Weights of a small self-supervised image encoder.
Model: arch squeezenet, norm batchnorm.
Rows from block 6 of a small self-supervised image encoder, named by matrix and row number. Rows with one number belong to one channel. Each number is 500 + 25 x the weight over its row's rms, rounded and kept within 0 to 999. All counts start at 0. Numbers have three digits each.
After each channel's rows are labels from the 100 images, of 14848, where the channel reaches its highest value: "strongest on" is what is common among them. Only what is clearly more common there than usual is listed. The data: stained colorectal tissue patches (NCT-CRC-HE-100K). In brackets: how many of the 100.
# sq0: squeeze pointwise conv (model.blocks.6.sq.0.weight, 96x384x1x1), inputs 96-191
# e10: expand pointwise conv (model.blocks.6.e1.0.weight, 192x96x1x1, transposed), outputs 96-191
# e30: expand 3x3 conv (model.blocks.6.e3.0.weight, 192x96x3x3, transposed, each kernel summed), outputs 96-191

sq0.84:488506510500504510497516489493494456498510497501495508502491509505496474493516516505509515501504505485492490469502457496512492489493509491499500520522471487493496496499514512516456492494508461477510511507506501475506509480486499495497494503479457502502480484498506507522519489533480448485
e10.84:502509518455504528531516492507509529483501521469517505511520538449511484357538501522499500535502497499500486511446559521495506472471519526510500545531515503492500482486511483506556509510512526511514509510514483494504494524491523528521481466505510496495518502474493480510461522526511537514
e30.84:472500415500475510513509523535467507488511527540504538492479470466456477532497537500480488496514508416485506435465507491506517490482481485500492486472485481521475498491507537519468489454510520494521493498516505486490487522523521455523527450512464531456476503559489512532506512478536520489
strongest on: tissue: smooth muscle (61); tissue: lymphocytes (36)

sq0.87:484462500510491491461496544494481501506529488479488502495494486477476514489496530471521502481497473507489492480470503486484531486455536495511501486526511498523472492499504506507511501498512556472502491524515522501463537502463516514466478484508505475500505530485479519503513539479507494517
e10.87:491499559511519478553523482532480487522491472509503505523531528459508493487463517529482499458506483505494471520482504472476510528500476478471526517501520529536505470501488512533507534473507511502519514502527518477521530499481532497486533514496483502491524516510492407505490484529494530537
e30.87:499504510491478523470500503506477493509527479539516480531537493497512469504506515521463522501506491463480508541519552494527506504522506492490555480498484498523498491518462474501520506535507465458513521465479489519510476527499483514461459475502450511544494486547491511513513505539473509507
strongest on: tissue: lymphocytes (48); tissue: normal colon mucosa (27)

sq0.66:482521512490504489443518485507510498526510496500514503505486490511515480495483499502509517484537502508509481501495510493522501492476476515545501519504516509509473495487500498498524522488499482522535495504570524487480491509491495511527482500493473497510516469460499500522533487491501502505
e10.66:494549567474509520557506481494503563510509499495483502495527508481504475490508496541495510487478516502507520515490478511470505479502514487451445523522569484500496464484504517505487490506488474532451501481523527518493495519502506484526507488483486507526521507511509480543453516490498443498
e30.66:512486536524511444518487504506522509489503510483506521480527513544495568525461546544508505504486498547515495449476491484535528507500530510520495501538566527494491492498493508523487501487523526515523473549490506540519463496498494451514500442525526560473496503556487523509511507511493483491
strongest on: tissue: adipose tissue (51)

sq0.86:510513515461501473499527518506483464506520476534508516558493483454496531492490493515511483491512500467486534489508513503506502501500503491463498477487504550516515497506492471535453477505492515490506502506499518526471505503531504503505516484498510488511483472489506517521485501486490505503
e10.86:523487510522508504498501510497491458505550453523484513497546507535503527451540503500490504464512478507524512509507529511511509456513524515476485501476452507492527524507510505490531489466494487504515480507506529512497520503442477487483488510475476511515500518486504480504507488498512475504
e30.86:456500484499498483482503437472490470514452526459495489490481474481515495496465521462478501479503482448487469495476487495514504480474509488494524505488480516475530447535501473516468491535482503489462510512495502495443489521476554486497522473465511461465465477489515488442507490509504529529
strongest on: tissue: mucus (35)

sq0.42:470499474502528486450516519488480527476490509514499480521502516504485482513466480494523502494541465496517519519484447499446502516504507464468522494492491485492518509482506501486474478517474511483485485472517502507506509509522507522449480483489478480499540508479520485437491530513502519496
e10.42:532508472522509510548507450510506549494455517479506501480515487511501530486430482548455558516471521507497511507535513546503497494496500512527537506469492558499488463467505511525557509521511508507528496501524443503478527511514530501498456511469534507486495522518500485497505499515499531520
e30.42:456462510484522477516502501466471517510531496476551513543513527490504518519460539453497478481498486455447507521485500519503446487468483463527515516485505477542463504480510472460510468499514527492454523486502481517491474497562512489493508546500498518499486486471488474496499448486509505523
strongest on: tissue: lymphocytes (48)

sq0.38:501521492474528492505549510498494497529519492477492517536475519497515482473478471456511523467511474498555513505502508517517481496492506473490518539495480489476483467467549497480505500479507466508482511467487549502480517473486504519492494484503522496465486497517498522478525474516509513521
e10.38:532480532526525500513495446504475512479472550480524525473452472509511496510500494478497475468473482522508490539533512527450492483498518475533495511486513487513535536498525496504522510489497461500479512499517518494514505483555525497467491510514501503510528523501514542486525497515532498500
e30.38:445492506514520464509515524508517502484456483515472501477492531492479523524462533473468510493487477541501523486482517507507452515487501482513512485519483545508432505495534500501546493454495545501485450507514439488513449461527489458496472473516495512488517508493454492454490533499500496492
strongest on: tissue: normal colon mucosa (31); tissue: mucus (29)

sq0.60:483520519496557524528483491511498501466474504495481466518517496481500497511509526512496465516517504521496512491513475484464475488506494507549501473530469494479507501526481508511487502490495515484493479509512505508484494502499496497515498524485486513528477495506525492550502504516478524526
e10.60:511511473548493506506500505494503505514473563511492505477487507501496481549512476522476494598468504490505510530534520478512509534508494530536471471492477501503489461516479509548513501501519517461526490510550483511506514516472517454503526495493506504475504481507510555512531486483485548482
e30.60:479515511493466433497497521491495495462513496556513505446486513472468494489588538505484479476492493505533479497493553490488511481496514488491532533507480537460494487506541521530521507493487436509453524482529495524462518497475451495508465451492534476516495465490471484461497479483497484468
strongest on: tissue: smooth muscle (33); tissue: adipose tissue (31)

sq0.15:498494495507481499476508499501502495493478486500509484494490505543503537492500503487508494493512496501524460492509456515494496498477483488499525459510485476512492501499527507506523480527493496489475486477490529495496498518493516532499485474472494485492471476483520506518485490510518421496
e10.15:544533498498501490476471476504463534536547552518505503463525502490498557553542513492488476539507498504516493492503508524494488517504492510500463511509505514483491509507509504474527504528507505490499510550496548499513497491516524508561494494527513505500504506506509535529508472502504486496
e30.15:565517485482494492533484470472477515506486573490466461517472542444481482483533494478506480497522503548530512490520504488487510512560490506495478462475470532499477507498520527519529502472500493513559463477458493494480551438526538527510506459521515538461508517514498467463499525490503418443
strongest on: tissue: lymphocytes (45); tissue: normal colon mucosa (29)

sq0.39:522508515513477500550514480477496513521494486525516497414489497506553560494510480504503514480494475504499416520479485500500505492483507493516517519500508486504497481502481486504501480482533469500519507513487494508506490456499498475491498496501529495486460526509494468496522461507492460495
e10.39:541509525492494561485498501491517487504535519535521488517511441525490529440456473448507479456494478504498484528471510540496485492480507505559521500519476480492510581506493488477485493513508481494475507521495556477492500513556515481502479498547492492493500514500516533491511489498499531496
e30.39:454498514470522530524522493475498505495441484458485418494464442475498507446477480502512528548478493531473512474534480534488465491478480481526465537507471492529478507492519542511513448471491533500555485488512498505498510501508478525523511488507482499519476492501482528497503515485482479548
strongest on: tissue: tumour epithelium (80)

sq0.30:489520489502477495492497505501489466487507505504496504507483497493498516471516477492492527468512498492512518484459483508510488491478509494462472515513517439500493476467483500510480486509506465491457493512460472508496506502453490509530479472503504487468511530528509503421469509502498503483
e10.30:541545542556500507473511509509487525528504495531523504511473544545511495467500532465501498498528493502508511493487539510509496549536506497531514535492496482532515513518504498469493505523518495536489511493518529499509468516532477535498500521501527507501522503529514565506479497519503488511
e30.30:509531478504485541499480533542517483517538515517503501499468455495495516507495534484451503502464512553480473529523465510506523487478523502505417454531509508457476501498542492489541531562503487528471469493473491523524523500523508527513525541510431498510540509440477527481519466460494507499
strongest on: tissue: lymphocytes (87)

sq0.36:527490492489528507494509478504504505516503511539434473505501495505500501506503535488505458504502505491513470480487513493490487491495493493535489476524498453491465493501532487518462495493528490498447497516502515482479518445492491481515476499501493488490478536523495516514487486523491487472
e10.36:501522536492513476509505489494495558514545497536527519533543441505507492521495509503542520509470492513486497531470465475500480517495502482545495522533478497496521530481510517493513505466503481491542508484464505508526510475499536481517535477517496501488516506489480543488498480499511429491
e30.36:490497469498497542491498528525498495517521487356519503456468469498474490517519516514480482503502493476498481489468489484515533490493473533495498498493473517498492504499518497501489489539501521506553494496496535486490530443503525503491511518510513494513499506536494488459524483499489477462
strongest on: tissue: debris (37)

sq0.3:533457502530487467473541507491471484515462489521455500467463542476509493509476536485523476492483477462520509513510521518484511493496479501528510519511509538478471491479510475466522474501464490483487482486437505490530501459490500511460512465532488490503464487508505516516477471471507519471
e10.3:478463534478512534466483505500506495463474476473490503505460547528500524550479534478491512508472525515530525516464515433448497453488497507511523504492518523518516515514499502493434485508506496503503484480495508501481490511525501494428509496521517515516473504488507452515512495503492516507
e30.3:488437525524519530519481462521492479482519419539499501512525513533512480539482514507459500481495477461476492508484470492534466493504478436512490501484488483516454481486484472464525473504484510468497454515498447499543487497461516528507493479459486477524507508514516527459487475479515511499
strongest on: tissue: normal colon mucosa (77)

sq0.65:513563488526505483488490511501480504474503484522489504436482503533532529476503521512488505506462511495476455451496544498495527477491529501494502552516513490528508487480479465522524470482521525500543504483481512557503474492478508505494461485522519466498521470509522481493482487533493513498
e10.65:496528455531502514530503500503442481473529491491496496479523520493509523514542514524527498501506496499494501512395516527518501482493494509491490474515450477501512537525500502496403500500512492500520492524532456493477524508420464489563498491520490493473495504508464517517509495521502504513
e30.65:421486494518508503500503442508472481490583486492560492537504486539481432504479480502484464519509496443474464472524505509527516513486481503492493491493531446491518510511486462475498504484521495507456527504500492483519472478490548491503520471543478507498463478464489478544490473500516518494
strongest on: tissue: smooth muscle (31)

sq0.46:517448504498489505516499539502499487514493491507537461500499511498491483493494534506493510502528481484492475471500486506490510514479518499509505499550515514515490493498540488460508505509477506508554501489507502522491483465494507529467508483505470494498526482507484496496478495499487505533
e10.46:521532556478499453531507510508492501491488458562485511497469537562519497494519522487526526482507523490509505501499520486521519537488491509482566534499546476525487514506497505510499515497493497524463515519533516507485490504515492524515527505422509493506517506498545492513524491536500532530
e30.46:466510512502500484517512509469464491533517429592486536530498484504529555511472512501466509496496504472471510494533505490513500501494481506524509509479516554559529503520527522510442525503507542483470485516514522527477482523482521507503517489512467542481498487528476528472490475493513540525
strongest on: tissue: lymphocytes (49); tissue: normal colon mucosa (32)

sq0.62:508505532507514503474486507485508511472518498486512498506492480529467507501508517477479520498472488501469514510497526497515505507502509508538476471507520496510500510499495501466510486498496444496475508494503492494480494503509486504489490498507515498510525509485501487456502514471498532487
e10.62:538500507443503475500498491501508503475463524520479504524476428551519525500500490513497552494512485503512489512537489525515497471489492470535514496522513495505487486494497495552511511493506456508528477502527500497471520489519471510525493491578496488503493495511528514499496502512508504505
e30.62:517509498504468530520477534469517503483430493490437500538490460508527493465499505510490494498513496474503504498463509486489479522513458535531484498490509504517462480504522512493496542530508427515459511477498518517455543494490560497531503466484533455477498488447490496501496488489517522508
strongest on: tissue: tumour epithelium (60); tissue: normal colon mucosa (39)

sq0.63:528453507502489504473503490497512482515483509499512471519504509499489506497469478467500494492531490484500511513511504499460546489485499466502501501476515462491526488485511510491467512510496537479522475563519514521493518525482493496509513523509487496486495492508466513501486490523482496513
e10.63:493514496477503515579500489499465483488475448548516479506482482532479509556484499476502476467527495507477503539503548496503505522492503512556521460484483517487512532497496492503515497467500499498495515511494504496497512499483509474408513497462485492512508499499482517499489499486502516505
e30.63:476512540471497490471452521459454494531507522511505504502479523533548488511540507441517471511474519458473486481508497526484513534447472488503514485450479480523474549489487532503517498497523438500507515498476502474479480503501507431502525475491515497519466486527486497480508453472509496500
strongest on: tissue: smooth muscle (48); tissue: tumour epithelium (37)

sq0.14:515495493510471500521496511498485490494495492539501492501494505518513461500517527481495512494515503503507479483494487498488485488505505507482493499503501462513495468483504482451490481511534479535511517497498497491492509487501499508504516482512482501475502530508498496507447499484508486484
e10.14:443541503538520476519502501516546530517509502520519512540507548516518493488517509479491474508523517502425512494453493523443510539523537525482480536508532513483487503514515525486510493489520497511471487485442538504513510514570495524521490522470496518481537537512463519525482520513509513520
e30.14:542497512493488510412489513519527533494527561537496533541495479505492514499510499509520500494442506529486510547482506519514540505500460517519477518506488511500552488495502530527541498519503451513541464500496520466544525535522477531533459545502525536505490469507486513527475496527483510512
strongest on: tissue: lymphocytes (93)

sq0.6:477471497488490511464467490508500500530462505463505499475513498495481509512520477506494489508494501515528513520517467477483495499509481509465492515496503462487522514506478506472480499467491477509483516529501513503482508532506512500507552518527502503502504490534527518469457487441497536484
e10.6:482515544483481480455519486483530489495472454480492491548458446516500502536480518441475521474494527484485520502477487448488506487516480512488510525535580464525501538463495511528481496466472504525502467479515534517458480506480496486518512496475482509459544497510452464511477520485479497480
e30.6:497512557452503520499509448505551496518488497434527519484500548534506553500448502494471510511509493511483478533483480457500516533502489531492481480553497491486536467526462535493524499488498489486427478480524526496498516492476478495469482524490502505461477544524517457510442482551491536532
strongest on: tissue: adipose tissue (47)

sq0.75:531455497518491483493492516484484528491467497504514480476490507503512478495519499485497508489509463506508489484460501508473499479505497533438512486505481508528505520495497492502493490510482444513458525522502537508525500531486513533484503488504517471499535503482539495452460514534514505480
e10.75:472544518482517512537490465504474518486431537496526514515497450469515488564528548523529502516465504513463505513558514510489516497495529490553510527479499502482511469523516493515522520520524513526565518508487546510523483493542534500508521487504503495501517512478489510516516489519514553520
e30.75:518471481495501533530507510504475510489508516506488488507516504488464450502515532469580493489535509499502485496485526512505461521529531507508531463478510480487458492469502500492542521498519552507512515533481518509475510517538420504477525544551415484469498491479520539497528506511518472538
strongest on: tissue: lymphocytes (95)

sq0.35:500516496510527496494493503492496495484506480518508508435508512508506502504498520505518495484485516493509443451530493523487503484508493489578518519486496474487481506537508491471519500493492486502499506481523499482506505472500504472497496461490512486515474534497523495482483494522499481535
e10.35:518504481570513535485513528508502494502477528513519502493476478520506500436516519554522494506528504507535491438434503505558508517502500517535516520511477479524499498497506494519502522551499521489476501502506441489509505520514496528510486514500505493511495532532518514481479514506503523520
e30.35:485502531489457549496512511520538504466525461457536486497513505527544509433494510522497493528489497466487505478518510529512481497501501481512539512495489514518548490509519479509564482494518505493495536496509526477527505535510535479487468477514510504538506514437457506466494509512511522484
strongest on: tissue: debris (45)