Weights of a small self-supervised image encoder: 48-pixel images, widths [96, 192, 384, 768].
Rows from block 7, named by matrix and row number. Rows with one number belong to one channel. Each number is 128 + 24 x the weight over the matrix's rms, rounded and kept within 0 to 255. All counts start at 0. Numbers have three digits each.
# sq0: squeeze pointwise conv (model.blocks.7.sq.0.weight, 96x384x1x1), inputs 0-95
# e10: expand pointwise conv (model.blocks.7.e1.0.weight, 192x96x1x1, transposed), outputs 0-95
# e30: expand 3x3 conv (model.blocks.7.e3.0.weight, 192x96x3x3, transposed), outputs 0-9, a 3x3 kernel for each
sq0.47:142125152151108137121142123101125163133095165135106108123117155136162139133129108126156126161138128124119161122123186119126138106069140079131112133163157155130096121145141137134125150141129150129158122123140154126111115138126188122130108125127081166127135123141140151128116105136152137111
e10.47:142151092140128123109119125137157120155114124109144097089161101088110129164128090110147138087124083100105072107119100157136141101166101123116151129108131126121127144117122115106116117100079126120159125117143132110149140116135116145146090108137133115099128119108119138140124133149117106110
e30.47:168133167139126127169160154117084140199190210139121212172173140109168113107124094111130154117146134117128131124114136130151159099116123123109108123130128101127079152137160120112141114148131144100139141127132122104129115149098097089106109120092119138143138079142157101112
sq0.48:133125116071122048139143104074141113139140115177159104092167157088122090137162134172115094109108102143091126131109142097129118114145135076183109093167169152153150079107069123154157124113126129118090093127163127117079126132133122151149112152154134137096115147147124153135051142143124129135
e10.48:119086143120134156130102125146171094119110107153150192116191109150107107108151081133140143138184160146148000135119134133111107147194147110156147154152118121121127151147095129121120129166072140118117170108124133153070124127111133153133140103035131140174115217139134109130129153122147109171
e30.48:159190093150072119138173125092167122149178108113144150137118149179120137131065161112145155043083088115137159064113110109114116121140129114137091130083139132085132120028067096052044141062130144121125143134122150141130110135140157154127124140137134111134130137129129115154
sq0.49:123123095051122134110102108054094117143123115144133159123064147113092141116173126082125125108047156150106108131119163109089124144175154183168178095130146118149112124111088107152137111123095094140164121136152099111097105110170141129146153168141096120071129119139142131151138161079119127142
e10.49:109122124147113134086072133127114123137135102105145187124121145116105126129142101129128136130166113124136188146130150161117114139090119117135130125115132130119098116126095130119134151125114144151138126136128135120155097135122086153132148123125137114126124151143137118120117125132156138129
e30.49:102130111169107123117195128087161134101140086109170132143134145155131131100124150080092090088055059088096080107095079114136099111097117095199097150161124098140144069149117150079128150103093133126138145145141107127127139133139121147141127130143133150112107151118166137151
sq0.50:125110090138134135133130149157124134104119132117129122161165182101130108149140115131146143138139115138124122167126166110120118133152158120094134143135135135095102174113112137112096099118119133117143096131127126105164122098163182091183125095147103137143100120131115146122108132131118112114
e10.50:129118069109120082111121127124121137104113129132133129094139130128147125153137140139130132088153105083142145108122163145082105158152133107097125149134137132124128145117153153148136142092137142135163167130139119131146168174149100132105089163151135156169123101148100149129161133128155153127
e30.50:096165136155117195129157123157157176133126109151155157148101145116115098120104151129127146140121145162124129111129135163156150126095095136130115121092128114121108150176120104103122125137112128118119138117134122140103147156148132121139149160152116104146132134155152147148
sq0.51:128103107165114141109127201181103106141094126118144150150215149091106086195122111065176125103081125147113115166114114065156099149204154145099131101161151087120122161120135100130170113095139117121134084130163163111166109103127127142140118174164136134098127132145106163112108125141106101125
e10.51:138151138134119112124098119151142125119148142103108158087150130131138107102110115139122099164145089098108121122128143130116070149108096053117152148144138113115127126121145125119110133125120129100115160124098109097123103122125094100156098144116125149139129149135083111137115095122132103123
e30.51:100126105149105144129138100119164143091085071114166144103155133129124127157112117135134116081031096118135147122110093175141129149111158139184127141143161126154134095129114126123140125149141119120130117093128125137102123131107133111126130114125118122125110145103119133129
sq0.52:144104156062075173132140163042113105138138127152143158141000115102152136174187111125103122117104138142133148112089148123137118126178125102169118139110177155164118129136171142139103122121132106134153088136144129126113095113133208116058162184176142123105149106132182150133114144074123122149
e10.52:144169159154133122084117134098080135163154103117096198118038143136140137127157046132125140156139155135079147201132146142169076133097128118124114116110120143134113112112095143133140116149154148108130104132129141116130168123157087121111149127175121133124134191143130164144132148104128158136
e30.52:085112110168133155126211141102129121119141114106139160181100130142114114127130187108118105116101088090088115098096087135168115107103101111189115109107112091143110074113141131095089133144095124144106131128128110125132143136113109126136146133133155125132130127125150114135
sq0.53:130136140109130146119135176098137154127147143149130108165148156142085117145155128102125133132100137130101148101132114123147136138061133104126131147133109125168181112132123106112137136152113135116117178122150136135146132168093080000116139149101128143121123147132081103127094140160132121142
e10.53:106114129115137087156095125122146110125124146155142052117111149144136127125143113141129129129118089123138099109145118126136150131133113124104106161127102138124141120117099122119142143127105119135147076121125119127111136095121100141142098105172114108125136000113102143112141146126104119130
e30.53:086094095074122077061014018105120168133131207108119165147144055155169115113169091175182196141131145141081121124162122155141108099125134108152107126090141079094095095078106013036047073045045105120130134125136099101169109121097132135115092116063114111091185116126126139087
sq0.54:112131116133116132126134181122125135129144137126113127105154113141143134145127121122033128134127136136140117129132122135116139111114115125094110138103193130147047113112132132141156115110135120135083128126126121114157113082108128125068134135114157108127118142121140105126113118125128126130
e10.54:117135119128127121114138128131078142123112135134120157117141134130112151120123000130135121143144091154127084118126108111124134115151135151135121119139131125135132115132127130120119145144096123123135118131133129136132116120132129120125131123126153000126121127124157129131140116126135120128
e30.54:132137198150115140133175135054144079094148104153197120085172111139158123112178167129123114091071151097027102190158107222210114131182209145164170169141136087162111092103152118120060151128082128136106127118132121134153143132126115135125140113142125129117162163105104130121
sq0.55:117140124151130154137124158136134133138117085142152113113071157131119154129162151149137133127090128140146133144134120145107124129118158149134110124133153142167134142150133069149172127160135141121152099134148137168136134148090141119132152105125151125120118101129110072132141104133123126143
e10.55:137155120142129136119116134106145133118135135143113224140118158138122142149152099114127141144114053121129137166145089138124121114154073145119147149131132138102130159124102114111136107142117129113146136126130133141144123149132113111150160092152131140132141135107123134163140151143115111128
e30.55:154129125098139114115136109137171137140152152130142133117112113104139149115126114149118122135119112153142139120116083126106126110138122127174128129117122104135096134118122122130134132128131117118132136109122120130120114124137130143111123132120134154131132151141129144152
sq0.56:110129093123131146162101146115129086124081139106144075104149158143172151116049114139137113102163124133098101153136143143129097124054119132095118113130135156084101110131157165110153139095121106131174136123106108139135131152117154132181146083216080115190022116122142150115125169140099108148
e10.56:151086053090142153101123119152154119153081147139158141034134093111132128146160102126120168135084101083138153167119159144115150154089138118131150089136126142143123137125139147125126152133136129148122136106146121102144112117172128174134068113143130132150129094140123099139147176159097150137
e30.56:143174141107119171139153122187204190097132100178192170154148137202153138153107181149119101153139181151100123112114149128150153130116124169117108145132123149142117169153094083119107130098109099122122101124137108107106136142105107139131128121125102123106126120109135133148
sq0.57:116113110149088160118121170178129109116136145106122134171118119106106146161135129140154099107124129142158104123104137111098109117189115120139123094160071081155081153079137127117156095086103100100113117114162143119162092133141104084175170155150178097124200150110162175096140130115096097131
e10.57:127140159151142163159120138153151145153149094071049081123100135097148103140106129135145129083138127144069147177114116163132143153104147112132102122135134113140120126147105069133151151132168151153148083132141148155161145094136116143099136143125134162139115015102137124097091143134135106138
e30.57:107099137188133185139137188093115145075022091094082123136106133120118127146141151104117118091097132148171100108120127147145127125139149150171082127107099111130157082147115108188061107172081111142134112127145102114088147109171112132114136112127124112162118120103155128158
sq0.58:107125100132119130151110131139131130127126132158157123115106120129119132135157130132142121138117149130127123145140142149104117146146159140088104096145109133153128132113134111143131125121101128140136100131126111124110126133102141159131150129120127135098113120133112119134128122134119110150
e10.58:119117144131146124119135140138130143126142151148138157114157145139135127112140124124134127138142076149133128155137118128118115116134099143128160139137112136121120142105121128122123119142121125141112162137144137132145121126131111121153137087134140131128131126124119116134141107163109128146
e30.58:138141114138144117112139125110168133127152143124141131153145127117131143126134098135103150104111136150133117136107089142120123129136099105166142139120132134152127139131112102124119127095137122122124136139128121125129141119132141162117143142121116124128125154123135141119
sq0.59:114128102149108116148125134148072119157097133108138140129205113141131103188113133113143091097119122141161152174121134110127101087106199130113129115151045120112161147113127131168132119107116089156152132153106102129106117151108112125155114116153083131160143112177141122111095105159111113131
e10.59:129149109147126160116119131126164138139144125135134151100113144145142150129126178137140152149110109117126133117119084159080165134143129123122145135124134129152153138133160101129137142163147145115111143141131139137164124157128137134132174121136150148120134117184151124153127141113139146158
e30.59:169129121163143155127126149149155124107136120137119127144200132113147132188176132141075094099127107158121127096100128082091105121071060153107123144114132160133139186128116134166147148117107104142115119135152128122157113120111122141129105123118139137109141143126138126108
sq0.60:147113140122139103115159122095171130108115157101136159116163142138128141153145115122115150144127129116115165152118073145137149171031130129115159163152112158106144106144136135105087136135136150108063132120105158158135159110107058145149123085114159163124154146147124144143128130117123124143
e10.60:139120080112125093181144116109112102141124102098110110083102128125178102146133145110122108143138127099127152056139113154151162119103108136132120094126125125104148102115134120127138123143116094152159079118094114075132078073090131139150074175110120110119128216104133159099114122134106109133
e30.60:154135115086130133131195152112090147143157167117109155114134114120159078121121112097101129134183121086080084116124111104117110155146115111129108126157113084118119118168118152122112148117130119101126133139102116096098120141124129070148098110088127157132127083139128140103
sq0.61:111128117125129125167122118120085137134129125108119060117147145112081126133153150137148117121121124143131106126122142138148110101165106138135112132146118140168146143115107117145124122116106108131100083137113084132120121099129158122127112146117117141133111117147121101098133117104119116123
e10.61:129165164134144122121105148144132142106150124132136141099118139128116144144166118144155141135096114119140143114138135128100132154140127115161116123142113148128127145134134138113137115133124132132147128145151146142137126105123120127128150146091131138142141124125154129145146102134132122118
e30.61:143131132136129091139133118140164131121144122139139135120147123123124160130127129136092115121104117140146142123134132115107137105102119126169121120094114114084096090118106104129137130095142124142112148132123125117139134132133113151135125131138157144153121142122131142146
sq0.62:164128147121148094143147144104137141138092135129154136148121139137110127102157117101111147142102118150136162126135184148129096149128141142104145133140171117148102155160075099127120147132117149146156099127120110162154156085120140068134136137160067192121131127134093138137123103126129155110
e10.62:115099143117131155090012143110127138112124115159060071086157117137082122108136103124122145136087056120113143168128088122120102110140140079129123127127112139108119151102114120130111124115108148139128130132143139122130147170138097112143114145141129070103127042128114135128147119136144108115
e30.62:141135155121117127142170160150188177217227216177207207140129123143149122133150096127155179111114146093096143123094133135128123123090150105145143150120125110143118133088166086136100072110104157132151141104140115103109132132149089126147091125097116105143126102137141102106
sq0.63:115153111141121123134114148161118107126131108103115140155161092147156162113096147164178132122118119131099123126147133164127129120115101125113119106090142116162129148136116116137111110126128121122102055127179160172153117163140147125054085121149151126137166102113137107148161148165108121109
e10.63:154143174125124116132151128123158123105151169133146135149140130125067106142134156126130111102076118139127132139142104132156118156107128159114131142123129141155143103118137108129148113135152121127081140130126139114150144141129143151135151070120134146107143129138140118136140134096119137109
e30.63:173107123092179144163107144145107120135114154139151135116139121057103109132122101140123121091122131155160125155101128129092122121145146135080119098116098120123150171094164061078117141090128161143126128125107097118089136118115122118137140127105127133118122131154148116103
sq0.64:144109120093126107144126111106150155114059135088119061135147076129135119135186127139184134133136109121126129144140160104135151154139116137213190136078063099128116180124079116120110127149138147142128145134119147121064134113153046101151120107161105080153122106129123149137146148130152154125
e10.64:144123129144132127124156141102139137157131141150094095050045078124114092142150137123123100079063128126140128128113076136116118105060169121168111116127125121093132136165098145145153140124075134161157101127105136135082132057126109138101132111136126133107116127128136166117142052125138137116
e30.64:148127153149147132153135158077027087065073128028012120172178112124154139163113138139168117107154095134108095102103126144174153125142079098129090135141154148154152131137129150130120167126154139122131092129138103104130096140097072093098113110089114124107115083115119107128
sq0.65:135128154110138134115120103144143128140112123146081118149104141122136133147094138141130119145154127107153179141122128117145114104106178133144145129126135117137157151126153113132074119144137135128155137115078105132102124154118116095148100119122114159187174096116116123131142131110126133133
e10.65:121119145109114154152110122106119138132105099116117093168101100137139092103092136120095178082116139109153148123126098092160130103127120138133118109109115148109115096112118128131152121109119113157125105122151115118104115074096118084072117134110121143121106146127117170123121134128129128130
e30.65:156143178133105133157122160115093112149153157093079130113130128150159135100134141160136135140172154092132163113126117130139103121126133125143171119154149130138111122105115143151128112104104120114129109117116126110118123129148115105154068124114136135123142101118128122091
sq0.66:118130119149119123139129126136113111141130159131120083117052126137138153130108122156135128115097122135138106140147104139119117117105178130106164124123128173129130151106134109114120108147125103147126125131132115133117107131080138133118134121129106117116144145149117120106151117137125111128
e10.66:117133103122135153123119134149109128136152131119123103113082136132134118086141116098135120126116156141126101109136116120151124086113139132114124113087119138122141138122110136121134106161130136129139121135125135116151117104139132145140118090137138101095133110136123139125126111115116115119
e30.66:140140130111138114118115121115134127165167165147116117149099155126128166126131152090092100100115063087107082135131125133140136101155113112131142145153136111153114138114146106142118135158146118131115138139130139157140110123113102129137120119111129119119127147115139128115
sq0.67:129130108129100084118113134155122111138134154162123157147153158131123124110150137134162107102138136131121124104140156149092121115098154146161148129105142124087132100117130106072127104147129110149103051131135105109139088154122158125050115139096122121122110096136125087107113143134114112131
e10.67:075125123137124136114119133129151133161150139106113141148135122127139114106165118119124136132088117138151136061128134142174125138167155155110125166114110126117128146111114129128129135084204152139081120134122130113114102139136112165150112106090127104131131126146157156127128148116166145144
e30.67:123131139102159139121128113098135095106123104089141096144124124116083124161124139125137117092079142107124147108113099153076115116126121141125092165103157125154086082069104056057039084053102099134141148137144105133119130140106113138117147128109133118169103149142124065153
sq0.68:111129146132104139132112134085134125147098069115128161140088084140105133142144150165078134115120131139145101089133096145118154127089118084127092149123080156125123098082122147151168103087123089142133071140157143117145108126151170147134129116159139149124165117146114130123101168136110117128
e10.68:135132171150145115141128136120116141056165140105131138126100141107077134116139084148138139109139143138093133145138118108104136141165139169137117132139142134145126145126085112140142152143116135143149156141116138111119130201175166118115131150164117134133132155145138165135122144150129116138
e30.68:141169125212151156155150159118066076136093114123089132131155113105134135111110141130149157129170131158139142107173173163184179084140091143187142119149141126128170164124155088138126164150149106162109141145111155119106154103141145101117121143118141066132152089132156096138